From a checkpoint of a small autoregressive pixel model.
Training: 16600 steps, batches of 48.
Rows from block 4 of a small autoregressive pixel model, named by matrix and row number. Rows with one number belong to one neuron. Each number is 500 + 50 x the weight over its row's rms, rounded and kept within 0 to 999. All counts start at 0. Numbers have three digits each.
After each neuron's rows are labels from the 100 images, of 14976, where the neuron reaches its highest value: "top examples" is what is common among them. Only what is clearly more common there than usual is listed. The data: microscope photos of single blood and bone marrow cells.
# fc1: MLP up (model.blocks.4.mlp.fc1.weight, 1280x320), inputs 107-213
# fc2: MLP down (model.blocks.4.mlp.fc2.weight, 320x1280, transposed), outputs 107-213

fc1.343:505516459406470496442405511498484560558472419470538506513589575437427435535437493476496433523445513530520493482460406518546485607445424491502489514536466527435500516435449487527518529524472576548538402399434483510596405502475482526452530611563580442499456510453427376473415520424421468567533557497397473579529524504510515
fc2.343:543511539609427536492506466469505482546481505443434468500413520547566504480508527545562552384471572521492408495594528509511550511425575458431454457507505504516432547497564455363584554452499462569544560499520484535450583466625602501519524446609485499480531537505488453545534565549539485473446501501487521463439479494595488
top examples: cell type: plasma cell

fc1.60:504423523511527517427512522479552575462468617472522453448426530588513484521494512499415487519491549469347575480581432516479479491545501586542453505432477476460500477487421483448516540512481564450522574581439491491494557395456483439431495524536542426454557592572494511529445498445411586470537516459502532509449480526540481
fc2.60:571529531500543538487580504439484468494543479565490511678457483494422555459537499465501515496466436491497430474487526470500622440484502523482524584556511483474445533484477522489500485515461439477487497363506606440455517441481529629515442479442467506450437561487554342454510514414484489521566430508543514451574482524467572
top examples: cell type: artefact

fc1.354:504461521459427527548541510552561494507538561508431502582516511498546550438524563569483487438542480542591501452499489528554495547501480495557451425536509409453515404516520447497479454448587509505548598511460413482575530442556567520524454564444460487455437480546450543459512518594484466574508509432476498432455603465593541
fc2.354:492442537521538458425510526493576452465495537498536549401525515492438539498419493467455524568528457489513420552448549524462475489523530566448550527406501516519503554548477565587541556565446603590519537551507477540507459620444474494452510480518400505590561507450403449580494513488451430504550552626548413493567616452580515
top examples: cell type: lymphocyte; smear: peripheral blood

fc1.197:461418476478380502572487415495423560513461466482664557553522516480563478515523561494492490538432528635449467532554485500496468453515470454439500563472445499470591453458528512521454564492554507507547518522498455516503496433547485571454425510599531445441456463475525532550512472631525558484493646478496466532536576447535474
fc2.197:499549465460522551530465574472471431461626565563473479428526546390472481523452455521542366488533494387506424393458568533545494545494549517539563507580504485565464533480471538417609514508545491469483504589494486487434448551434446499464480447489447507545484539456476552513516522353516449518519387584498501478452498536477519
top examples: cell type: segmented neutrophil; smear: peripheral blood

fc1.418:393509520421496513503394460497462551472421566471460549547541524434613525575423492478496462592543455554494470500454533519530465446430438490487594522526537532507532511515412464555484529509520439414402479498536370482447531503537455542544462517452527465578471508482432605438524538409572465483552563513480494538411525478417507
fc2.418:609451568433512502451616491546490509555518545534467460541441510535485452514570424488525504481521565406540470571437500528348504418496483463420439538542539448522522430544537615599515563458562508523494501524413554488545377499528550441460479499542514470406543473519434458478454526468486487524501565505589541510525521564529507
top examples: cell type: segmented neutrophil

fc1.753:506551522511436550558458496462569521569530525474548484566505400537529466504536429506480566538444447434514551530542451553558466501494443501522537465579535476465421514471548464600538552557404550487540462454578531523522439450520558574463514436494586454470498502457373488474539496433526532498501536421507514502469512475562507
fc2.753:471565539573543474502530448524398460446522519510465541523578552423465493617458486453488468475466531493455461589570562400413466528478592456363528548460489444595439548489490494556462589531574518399402568479502483505408537548390443405450523523548455579543490476538524482492447562568556540582422494484475401508593468493551456
top examples: cell type: promyelocyte

fc1.410:504560521403596538566429520437595558473521519560536488439532578457576469501504530483577523485472464498532477522498443463470440471397461489503477481493561485497486537496461480497494560469438609596564458523487461499462450589545479615490515476476464540594564605457559398445479405460455429398613487512529494399488559502533526
fc2.410:526396529565393461484593490549586458549488424562529414570483475486470477491496528484446458552474600586411421579496583538522526443506551615467443403568465497464457452593426549495491396443436481478501551498519560559497559549560491511509448526501511429496514507575480534552442483577460533508445518602536535505445534523512394
top examples: cell type: artefact

fc1.422:519501508593499604535426513596506466509497515524457506499430537427534516488507454512450552457480388602457487548409519567561544493499520534537484478508482502451452403537522589453478439498564560521543506410402462665486521465522490497504462536468469546519504547493460477435323511447579494511486504492471482463514498517496502
fc2.422:487576513438385465564507473446547564404525535564450513469525533652464493487455511489554441483526495482536468520517462504450551564479472550429486472415500441474611574464471494614455537498462465434484502541544419442466502491514534510493637423453475570473370499475490509538587450523455586480554533498473507521457440521460506
top examples: cell type: plasma cell

fc1.225:489546512478579468480452463480622560548465518520409492483484355524527494503540481417457500507434555536526396483503435467577540411454477480512459467501549526447555422514452417471522451501545558426513423542513562480586481533566556563398526510437524483404536532440394540465488513465510393598511440464484465454484474489505587
fc2.225:586572464556482436471449536573474488455488447537493474513489526448458432473477527554528576471516556399417514509516517412528534452463535492490463488536477471437496543441476569487541441513528475475554563526453514512501552440557551442539491532511548531569484478529490437544473566553432581522462520531508558577434519503560450
top examples: cell type: eosinophil

fc1.20:518555451615479521503453437465396533458544498503470537469506494437517403477496450492471565537512516492512447559486468446383498469525537454470487408589496436605506376560458470394534423512535456467509467551591487512512537471470452509551443484577505509494561654591418468570443522481513470489481557450477500472533559419512509
fc2.20:551437496416541457472439481515426499581557476438530479377560428506498452523587598511541441428444454481519509555511484500495546444556460492469526477424467515541448525439464511506535572510464512487434488408455448437488499409583455533481484578447444580501444414474480487574531384545568543552426405484475445505487487553508470
top examples: cell type: blast

fc1.465:592532545485552432425574433510477484538526473553553427596504449489551566467439447522432561344373449425498497482444468525502438541514512544549382582553503387489464544519495528506470544559558499536524494543480585453449442493432557581447544537541479543491495460532495502445506449458361461511465551506574511531493503412588458
fc2.465:548386399483490474439506464499457521580642548492589534504503544445490457586443499554512498499544398502557500374581494451518590546471423470438504441469451585508458538431467483534551541557431443525481535434455444546488488565549413558529487489515504511436590518493560434487472500586594552421446421435404493496569479469420553
top examples: smear: peripheral blood

fc1.339:500451573508600469514519530442502509522524552496584486586483495495465457431402573589489436546568549403489523499471526492493569502546471523431525576486498499476441594457482475456443454455510478488423514532468532546521591520497515472409520521473481433527490548484478432506530524491588666471567510566465433479433531411474474
fc2.339:513410425454389517463540426543549504586455595526573468541510585427506536486506503536509541508445582495522404471484441486562466537539488494478541467489483532504536496477550557483523489527520478503563456508485540512487437477565509490574525505436487667527431465518495515433523421535500410516391459552576557548592489529371500
top examples: smear: peripheral blood; cell type: segmented neutrophil

fc1.427:525576525543532457576500568529576462566544585496433526563567515448448435450616534430468500536550437484373504550487470531600525462481481516510351503461464566508494494526512587500484529498526486410445387567528436504576572610517453524529436527485449561509480470475446586438441523522519523465544504553488479566465488610474534
fc2.427:566482487452483477460493513523436533412542504508564495518544563561489473401448503501556471475502499479556428459537468578441397522474514364574509486496504486487500538469484530440463559455511398538544508429412509553544344442504559520493600440571575376443501525519518567468484471516481544537596573495347451466429494473519430
top examples: cell type: promyelocyte

fc1.729:514583451474518507539415453580494526476507549519440523541455503443444440585610554532611538522534549535399523520437448552464597581440582489500398463471527421554548473521590546592435565497495505485387542515495485515532556503545534500484545477421519480602492473601528484516508490479426516453553457501461537493448545481504479
fc2.729:518513454501535451564509553471610474497449364528423499484579481457551515466495365511452489463527489553493530539444562516532455533555503391472512470550584526437477408577455526491475444535413531577441522483515442512538469463445577529514516596527452600461538565400455501491403452578530490390532457543550410475472541454596501
top examples: cell type: lymphocyte

fc1.610:477462507478468503412485495473412548612491521498585486537517513447488449490515534569489571532503479464475481550554458480487383509498475462627459634501498531493516578535518505499455538504509499448470499471460441527464529439587525425433435527458561494537485440574476512543482547410532498443539527449504437559603511446467520
fc2.610:514488572578515399529468451586454479581461543394388407488590544620474489424566536452509462476523471509461619460542500563463402485501441500653478447571439547464564477498506567567527532491440515466512483438550429506502463534389546504598451495503543548412525425490486457458505555423565517514494551489445526478459520515518496
top examples: cell type: blast

fc1.269:493493507478430510442573474533467441499639546441532546561533450499442523502519443579429402456563559496536549574516517551468473486558483559488442584556523463500493463507588489515535472475483452545604522446457539553604522563557542545463598483551499486583537543520425578478556432528441525472498496534498528491479535423487402
fc2.269:482468659478496595474490515537552474515430583461507470543530487489524477564499472519459514529447534447492522456557492468514516517499599515400570523456539538567479590427413457483518462503509535514535447527533575502434461513522497471532497476484496570508465469548475550611607425450519439525444460553507585438486575523487512
top examples: cell type: erythroblast

fc1.570:527523489504508501419445492449561374478535613455464501487532508485530593513545503479481546473426544477500529536462504613630563484418444499487537466592559570520537512553470475515417550573481492457582467508448481472538521559396506488517511464505523537409461528525455594519516558451500456579478618461482470484504437488516484
fc2.570:374487536475507443498545414567472485562455374428508452442491424485440396498423468552454513553512489488483530452473535506456491486535524571552457508498518529537489558541519486545501515458494497586456518494440494398467459490574538505502572489423491377536469467487563415503455398522493492490625408497468584487396488503496489
top examples: cell type: eosinophil

fc1.67:446463462455472529494475450511521550443483495451497554582492529420553403565418515509484480528519507393495578604446386478503560510470488575515437493466514396474616435486574413464570434569477465507533514472481547483585527428579407519461460530581497525546539542457436467490490472472488523501573477495494445575564495426556519
fc2.67:478490604468572480426417520555470525610562463469523484468550510499481567428592444567552518450544482468514567487491418445403445467455502531505499518490491605534451490525541551483457544538481463488442482562488526488524517526417561504570556569465447521495490422591616570492542489485436471477452452501509549520519495514453583
top examples: smear: peripheral blood

fc1.64:485508512522496594569452409468483517516464587534598520475372474533495498406482429471534487488465567497552536544517571467443567555490545470395460537539456436480465510450494521475478537402558551516484460438473503545435454460450558579468561484509419500436445559468529570528487494595524524532529384427454479563544510521527448
fc2.64:606462515504460539486541502524467516459434467533515484521505478521457490530516507536528457510574526385520529504496460504610505367566449435558413388530493572479548468481518492517560462455575540569559526489508492523580552514616449401529492479474485452624440551454508512491573432497489437487403523583520542513488469498497496
top examples: cell type: lymphocyte

fc1.75:451572494393478529429513536570478510519388554491462507452500546457494519533489484457433407522427553514459491531479410516414528633437504582491501564470481416547668433611466501550493543522493516542579475529501540440506489605457489583448600454490563504491535487536511559513536516456503571477352513508548447520413600504563515
fc2.75:500437502581519486581402438489513438534486388530458448648486443470546629467524529476510508522561519429541410525558511451515474471526451483447523392498571615521426589444500443431502495533503384516412492470537524532483500420540477518536487549417466510491499525478445443471480506442495467556598471529476512470583445492477466
top examples: smear: peripheral blood

fc1.533:484477479461515526484474471530477494507471514529488596491489501460530489521427557562462474509577461559491452492491521525573511547544475502526547469582488533372418459453489595427576530469493484556529467404550526480512476532550427530464473557487404507558518428453513556468489514499456471554547562528575541524427430583457481
fc2.533:516423426455517497527515426460511520501484452510516495524551461552543546545513487420512517468494565603519427547449473566509377434536552530420500523436480428540544545476476393509405494419549488522430433543480492575525472497526602450574508372585572524502472552554468560518507434531511425503540462529453503542541550398510477
top examples: cell type: artefact

fc1.352:524448492532418531556466483457550479569514522543477557382491454479493502535578461512565521537597606548542535470521512532581477561452459531506604424486522546384466492419564511525574481596504573476514514552590487423562428504526485559475436462420553553462477396488516574459500421538474465541495482541515478457556496563545497
fc2.352:555519465510496521561431545604481502439551427498566505623400591492446467432516579571500522439447427547502480524473538400470479429450492486489443474544576538550533411575514555439436503451458448509478529490516502535480463514476442486530512554559435525581565488578513463460490595459522516580531547516475500528528489509554411
top examples: cell type: erythroblast

fc1.727:480515539521563551520535488465579487491461451492544591467560452492472488471538488346482405537464481509516532525451458501479457517432503567494460593527570438561504533560537463511465495469498520493523526506428415402531503574518460514440474478545485476485497463438430546476491493387496479501537518584550447479533589530561648
fc2.727:531473505365590531482522540421592534494417497562540479545449530442397566478511442525476546425571446517453505447441471452518586404545562528534467535498463519420493471528542394523517530529514524482482580483527487539528546406470542457553498500479435543515503462539553525580474491523542475475489396461497520520461475527450567
top examples: cell type: segmented neutrophil; smear: peripheral blood

fc1.551:593488465484576530506478482473561502429541543504472474541484593411527433525484375509558442400497502495466485544459454434549426480482539563457473463521507465394496527487441435551505457479444561502537493459605475461435475517512577452411556494473602423528581559502512406468505494479544607475469513478491440536450499492534507
fc2.551:421457445532410544466470519584502514587496489399495490496486516485495512554515522478462526565454508539506472528545491492460473531454475469620467449434408554544476489501574600474476535473567484582482431536555456557596531434484486549561511512511453602524404459547563556590448513486503488579498421477498387491567401439481480
top examples: cell type: blast

fc1.724:478429467597460578600457519586558408435467514504401550477589510500477506548531456420554471556496569480488508375542534450571424549500477390536525466503420446529470485522538422552391460473494479529548462475504566516503570548448527453501487450534561511480508408515473499538584531474493526538455467526442520471543592525510597
fc2.724:561580565486527510444515479469622528526473451598552488580498476503496603487544450470468600496634541532584466540451456480557485554518441471551446432476481526529632520585552462489451524521523494476584443531584619427482535501585469547490475587418488583482503461492553438436510384450530437533575490389431588513491421511424540
top examples: cell type: promyelocyte; cell type: plasma cell

fc1.667:575455383605461500386433497514502483499504511480495487534531464536409588467573471531415586541487441468368592498530465480472548506517511564403528499536505550520573508469399578465447537612484591589469481460487476557450528476495466468423544417462441541547409498550447468474515612412539482453582502443500560469481494485519521
fc2.667:510579508463521500475542479440549485486441462510450439409531465468416472531432498459548463490490589547466521524456598505557464422515522455496496429485489482463456496469534489537444498537522611473476501544489551460496447468463653481387411475548502545469552508529444459457467530506417493480523519518546470444543529496518494
top examples: cell type: eosinophil

fc1.489:467532466481474470462460434486399551481534480466452497473560568491473541463525527470491439570520503497566584540495508549463497479495499545466567434480446588524559557457569545581502522429530527537518450584482513499544450496551522519510487464411518495417590576524449437531502454539540499420530487456465428432498579511529524
fc2.489:473452517545520536543515549532533459513352465509511438464554493482504471551619533551461625464413526519441459573529522528528496471512454534494483589479497396429476576526461520499597482506511447441445546554487522459482477465430479562532425480543513548516482493481536542448476608492448473567444521549579536515493495496478502
top examples: cell type: segmented neutrophil; smear: peripheral blood

fc1.365:507486536639582551538479463479614548475462481451588532506432525554474511529576484512519498480562534444419576581498450490515526494459532418459490461451450611426500567507598531474457473506424586608469427552558499575462591555472479399532510449390488484443473471561509416496514547468536567524493558608511493499549503510542502
fc2.365:460547448455516559443519597538546495484570477534513379422469448523501452487483392523509457587462513522495474481547509417481516575477480565556484510533572482563538499429477555553501477446609368396521503517447491468505473459500420609376444486557564458464511549371511430500412379560541539476509446495453476505550465477525533
top examples: cell type: artefact

fc1.56:506461558514428452565559464499487559583486503480461429577404465502467497466503509513530448577588490416504524531442426507482512401500517550466517462504393501554489532550551626525576457572498493534510506553565531505454468489529552395488500501535465570415508590394373486517466579436516491418518425493609536435518450479466422
fc2.56:513512450504564522458432533568511586468458510508416611508481537456484455470511507508492626501338527559496471524593530517545468560457536469488489557498517463392496431493524406443409565434475482383470498526455399540448547486442467583633521608448510448539469458534534490490571415590522463605465520517467514597550600527455510
top examples: cell type: segmented neutrophil

fc1.387:495524559416464460436425520479518506569423609427399560529477546443545533470399507546530505467453497519445442549473434460473587445461472501482496469516503511507549495508475577527527521509520527420421502531587486460439479558451524497416510523537474523580492527489594516533493540491472517528545501528553600487459504451571635
fc2.387:522599572546496518542497473512501556460526452520497516558555541544473405450534452517506465526514584529472418484558452524559461469546512501565511550487560415491543481520441448488499473556473555536466506503443542467493474541467516537553446517434512503452578509475422531540584593556518510538518456462443533435333364444530475
top examples: cell type: eosinophil

fc1.698:517495514464532479554484487490576392447541436416471425562514368476501459575563567377512554515502456527534403567561489452540517494375531512470537507472600483397507504512497510538431506499447495453522459493482461510444492509555456434489421488469505502488529470496438448469449555449438486523543566517451548471540524527510649
fc2.698:483454524480532501426457570511390475567519535461409505470510500549543426499507401520506420530488474503459572510478466485466452395527500535412541460460493515515517461426481476587477543579457529489439511482546513538522421520560652554490518519538497537460576475529489505504521527541551541454569588512450376472525429493532557
top examples: cell type: eosinophil

fc1.244:461481417481541518400516504438435494531461574545488478584586456413527497562488451499524515618476562557429406517416539439524473506499482459400496616520457503542496521571504521520468490483600493539494595463456514501576443605546490439489511460547491446479543432473371566518565477492556438561568524476450501416409522536345527
fc2.244:540559566516500440569470498596426516505586490460513488474411472601492523393506511524585520440518524489479564494530513470473482470443584480569426499487490483473492522418515418493456505515443482556462386531513554578502503433522386508503497545461503560529498563558620427541460516511482597432453457558542405550539490457627431
top examples: cell type: blast

fc1.169:444501516462573547581549444485536533516576472535468474585507416471483500522480538510488497484495560483518468518541457514521472472429360456530496517464471419594503445455476534525531510441464511475451482449417537483517511537627517533476523405438503422445533518450433470492532480479475480464427483543524493572510602404459456
fc2.169:535538480505496498458459538459534438518484423542538543527561596441482506492472516447484488492520525459504383586606511461435508502493592439498497583572487493450538553502551493455507519511485501572474568589628477457441530524462466477529548548571570607505431437487591423613590497466478566530487493515496480445476423569507504
top examples: cell type: promyelocyte

fc1.760:519432554450492428485451474520502470576507600431413527405510530575469532432460467520437449521454494527489453539502477463502571379517584455466527504556492488570575518548434451476491522512473545516578358474422620507507447539564509462470499531448481511509603405486446476529478524514462467472505529569443461492410433446496591
fc2.760:479528560539572525482533460573624469453478452597478513501575461481421426509388477531468515507486459417459468497492431485559503430493500514494439626473429467480582522563475484473404505586434461527502569533446500474507540553491550463513525503408540527547482486484531373559541542568477490555508450419543583414439464466514537
top examples: cell type: eosinophil

fc1.507:551413473501564498512504576478564499596542514378540626452546413443560451527458493487484480436479528494581471490516489456435494482466490415486489466516542487553486428558567427557543504517483489579500448481514549469485478488506536492417562522547452607478536512465433571549402432490542543416532430419502435537475526533536481
fc2.507:512539451473464449578475455496435500534556488405508427536541495540534485528434490539563462431600552439517465593433490553514480467539483458547440548459490446536517537517462591472494501449427600512497505437481544500450449497512420455663424548494447571525365566461544492474521504503486581509565525527469509475456487451505480
top examples: cell type: artefact

fc1.455:458403485519514427477513495528373494562538546490526424487554640452540495452493521527507532474500407472470524567559544523485449411522593482502448464558532512457538481481463446432535450446496385535458470490484431467524485519529568425435451493508430525543519491491531514505464423514432574475437452526522496463531579584534414
fc2.455:452613537489513550506497549532522520460589454445430576491537477480460523532553461530497452500449572503533455397559535508497452563491355597468441502419454527481500573486537507580464462504448547512482523516467523482542495496501337536520535517549564494502594549544470528480518504468479440507442558491478493498495483586510562
top examples: cell type: segmented neutrophil

fc1.758:440502470458513539482519432504552530495503511520558482500445492530525521521496533559526506503572453583506530570492501417467442533470506512579530424516432570529535657416507515477409523588458465496604529517518508593487559515467527549525507496583493447500548502562455466521500466491479488481596574471485498430490504445527459
fc2.758:602542484491536499576529553479583576528454446503430392483472479476503517445523471499523520470470493491405526508492574481500558416616442529481596513531506560506531514514554447589487429497575592397401479537579491463530475477457443487455531546475597502369471591457508556493588540550526516551460485526472542572413503542538510
top examples: smear: peripheral blood

fc1.63:514502435458461549551596498539401420520581454508539467479579588579527532484467476581507443629486362533442515487483400567395505484453563477563472577577488441450468546474468506496488496481512485539571506564480530479538412565558543415545558434466523528438630510552486553507418483524508512550539529502524451497534582458558583
fc2.63:451516564493500466404487435492552430545415481532535509549513393546509489533538386454523598467550612422494382501481590492559542501529507460439506470528440616603500467538411467493523545484515500484533475479558460453457634552475479500470460533543484477544458529379493430498449551489511499467512482472604554481559417527493502
top examples: cell type: promyelocyte

fc1.285:464520470454582588534490452398542492478624515447431529565509560473566508427579521540427513527475508478524454530551473551529558520513528507480470503513569452504474503431444480491523507474474392485557485467528516501440526522448487511398543547539470441470565558489483512499521516461498588534554433533412421517459521451574503
fc2.285:619555587542527427435471522598408502587470548615568466550535504520418530536448513421533460416519562453477526485561585522535461505495496430543543438487412594615439527531489538473487555556534525596451489512494431527517542448442424432513462568395496475460512481557565466500494539539477433497418587510450569356459484552474570
top examples: cell type: lymphocyte

fc1.576:524507474465503431504465451473499398507494588420498513461468471348429462484475468540516520551476521481497579518546497526526562510421496543548496424491433501466470604567491486427442513549488562508515528501547499527458465478608519436580514443485518518483503500576510603565480456461435535490628601519508419466516470538523471
fc2.576:534475511412492497526466535537564557501451461524465537501450553642538527477553543461434436454556497527423445468444556521414397505547477477501537498457589560463515468503419443495603593444439439497414479522497451488617484529509403566417506550480465428522540466478460492499470507443509571543488543463535510572431439494518518
top examples: cell type: promyelocyte

fc1.132:469546523497512563397577433486403481533492576525593483583508477495556478478595434541573414445470486480479519508520515376468531608438521541462526564545526474490496504580374495581561541497497458482565503551520471558487507517456482490364548512454531473514583363500432492493536515475560474437487494638509533546462487468508529
fc2.132:473505518491435471569434538600547415618493468521443477547540481523593466522402608505477588516453468552536480465428528511533425428508440510529507439505459543548600532520541467536433458427528533481480509478477424468436413502480549531586458556522530440507463656569559524498453573517571447556450598463485488486521496508510439
top examples: cell type: blast; cell type: promyelocyte

fc1.182:506465461541528559396434545512486582500523464499402476478441472478479508487469532448549448507552497370396503477528539482570463493457546484537492548443520436488538496443547437518534417489458497493429505498518519559530501443519406488509520531431547547437469431554500562525418549480527563530478420546543505533493567508523410
fc2.182:495418502497527445503573493502495511505450414544530560408523477455457548548537495570395573504535501520482506483542412545497487517515483525483500495577491519566550436502469532457518546472510418583465561536538482481482491575555596543536529443578451458585532495521592480497524446481450365495571499483561518504503480532520482
top examples: cell type: eosinophil

fc1.21:499417520620464411562447552510549563516548533562506464565507453601509453542501486523491445499530530554457543394441559541520507469575602386485549394511556458437415486478537526555508518477476525518448542492465541521578485484448408468541367542465442504462430562506547578544529454436520428534533505552488446472483486533488457
fc2.21:418577545565468456505488511547517490465456439470449613458485509379554467556537610521461403434488579535557500556517570528390468462424437456404471606472459557557567451463510474533567514499479496422483460500521478502500383549516449502444465535474476502483500466592467463592518576467451424493524454512467497494555455529418445
top examples: cell type: erythroblast; smear: peripheral blood

fc1.23:513546466447436484464487543573446493475540485416569562455531466480493552584436612424548389474451561537415482400511442477478437595446381510444506440508413545459512538491487435504462566492378447462515516495475472534506556514512538509468445508485585373500542501566519537541505548528485481571485472454484510514476582510452503
fc2.23:544501511568488577551479492294491516464471480501389506466467542520444531426507437550490600575513439426551536533490520471530550495544573446525386430548532457566515537530512471465497497484500400497459504531473480598512458515430503494467581559565498542436502540436455442512521552471547538502508529555502524505547409589528456
top examples: cell type: erythroblast

fc1.16:471564589434481471560466455418550582382361537523600609538603416543408471547543417506533466562506461445528578553500502559552481475555483569544445578460515528409514471543497516455488486431459441516540510413563465497519492447484587453498471525566530483423455447492516561550454553529464440387499544537496583529482484425505494
fc2.16:460406407539458512496530475472506504514593432556489483394454678574513516516462476564489493483548518493523450571371470514403537445482533490586429528470552515471587417503553517541548542544433499506441467512428455602487491509539513520516561529411544506551450529483478486522505480452385537515535418502547515416504524492461520
top examples: smear: peripheral blood

fc1.294:503401504418421524437450475477530515430490572461489496532604519515501474509572479488505522540511547507574538477510615453517528534545518469483454532474535470572520521584619540517537526397492485468512601433484570420455514485546512513504514503594526548545452476536417493570462581522459499503517520474593458366489495528506478
fc2.294:502483510611481598479510526555414551510513467480513414500401448445468574568545533591610443494448504450531515457545495432566357490512442504513499550465472503501506500451433382545475556614506482549522425495552381583493514523394484508521457513432440543588583512523589491453609460430476516405468499504545606561521473460492547
top examples: cell type: blast

fc1.741:436463497457532510502475519465429498510523300544431543537565415452475458587570515492498459521478581511403525586533469461566471553561530440441465475451465470474394530476429560611505524534511477421537586561506449462463522549464504461521460502509487499482572479518450460571543458522413510493539430465525486481506636477553529
fc2.741:537539497436442496433586565572496515499507580446524563465533521586559519553449540549553491539477543578503527400510472459468430504537401398452525458471534525559555428531614508495518579483512498533461414489588479569590431395529529594500450438541421552520441562534471608517523508547536500498363564578534413520567443555438500
top examples: cell type: band neutrophil

fc1.529:416470412505460513549540543434589475567558536496452567535542477541525489549489463515569512479459460489477526485446568518494439459598507532417587533494457468549498479521523378553520435529496475493518483545546448494423567537542585435552459565409442464477513467509453440543557482467441502538490455559567467460539472479513464
fc2.529:512524552491535472472436477445457503445514538525400399517449441483467491471483498580591528503539468484510514538491486420551552546537533502606429625605548537537553456467510510434467474480482548482552485417419437403540485554464452512442435492407543538498608550574462500511475573489552533543527531480500478540412452573378545
top examples: cell type: blast

fc1.602:589504458498544610511521528524469492453446506586513514571604544478445537462457562561515470483433494575466508535573526521628506482504478411435426495558494458507490436544595518455449547412588546487521489501654489515492534508455506555435375482506457489536479414446468411445460522544477526530533459491444405578524470565489492
fc2.602:470535442494513552482491509458566454513511552485491508471422516464445530501517487421456473595505388435436538646484522567564537429510504414592481521468430493460536493530484445547527466528531568543519503451532491464528608495584549481538460588445503497455496521532537512486490433502512450401466498473537513441513544480467442
top examples: cell type: lymphocyte

fc1.222:487539496462469556498476471593427434485456589550540562554444492414570467533447467457547503634567477570545427520556528442507488578538430541468478581490426466471433499542484483539464513544475392553554485475537516461576521499474469424397554522479564488532453494423489548367612455419506519500476543593515517461535480503506449
fc2.222:570521567560481430517499527533511614556450487513537447509415483461495514495612559468532480356446536499583554561429479540475574533544560451474526575487532536432416525475502518531525523533561461482525479477554481547440556588375472617520549478527451411561531488569491420564446569454427417475522559418449426435415459537434495
top examples: cell type: promyelocyte

fc1.559:563496636501470450463459469563451508530499560414452473402357498498523504459584510476530526567466507472450508534480581526470504494515537418448511508545520550450473484501480521474432552501500446571483442445466545633517579494450478438458419443490470520535474501510447585432495427457465482485465543466567480408490508606530462
fc2.559:464473556493425502488508535578503547562571495515513545599504529445491364460528561512496483518545499517548431511496438475561491464498512500556506498405492446481488419631471488556548492531483512519430484537511517501508509474540404442424523520447598605388470526568556405550489530492469481595442494424492437419457430498450477
top examples: cell type: eosinophil

fc1.254:423539416498411497486438568480460483505526604517515550491473493515543517537397575458446485564503553523516534418476452433516446506419498492474419481552502552485524409513537544548408395553541569408571515604531553498456555438397490421523493494470522462557535408498481520523414520512441607515574502504506515518568425489468491
fc2.254:571494513475467441525520377436569522435482454462510518486391398529572521452526517525575455445529506523496532473483629495502509503495445532581513539541484406598498514442508509470510538449387385560489489487497469507528478568533514503506477552429548539441430557516438458483458507423449454537497479421619481516526546572487515
top examples: cell type: lymphocyte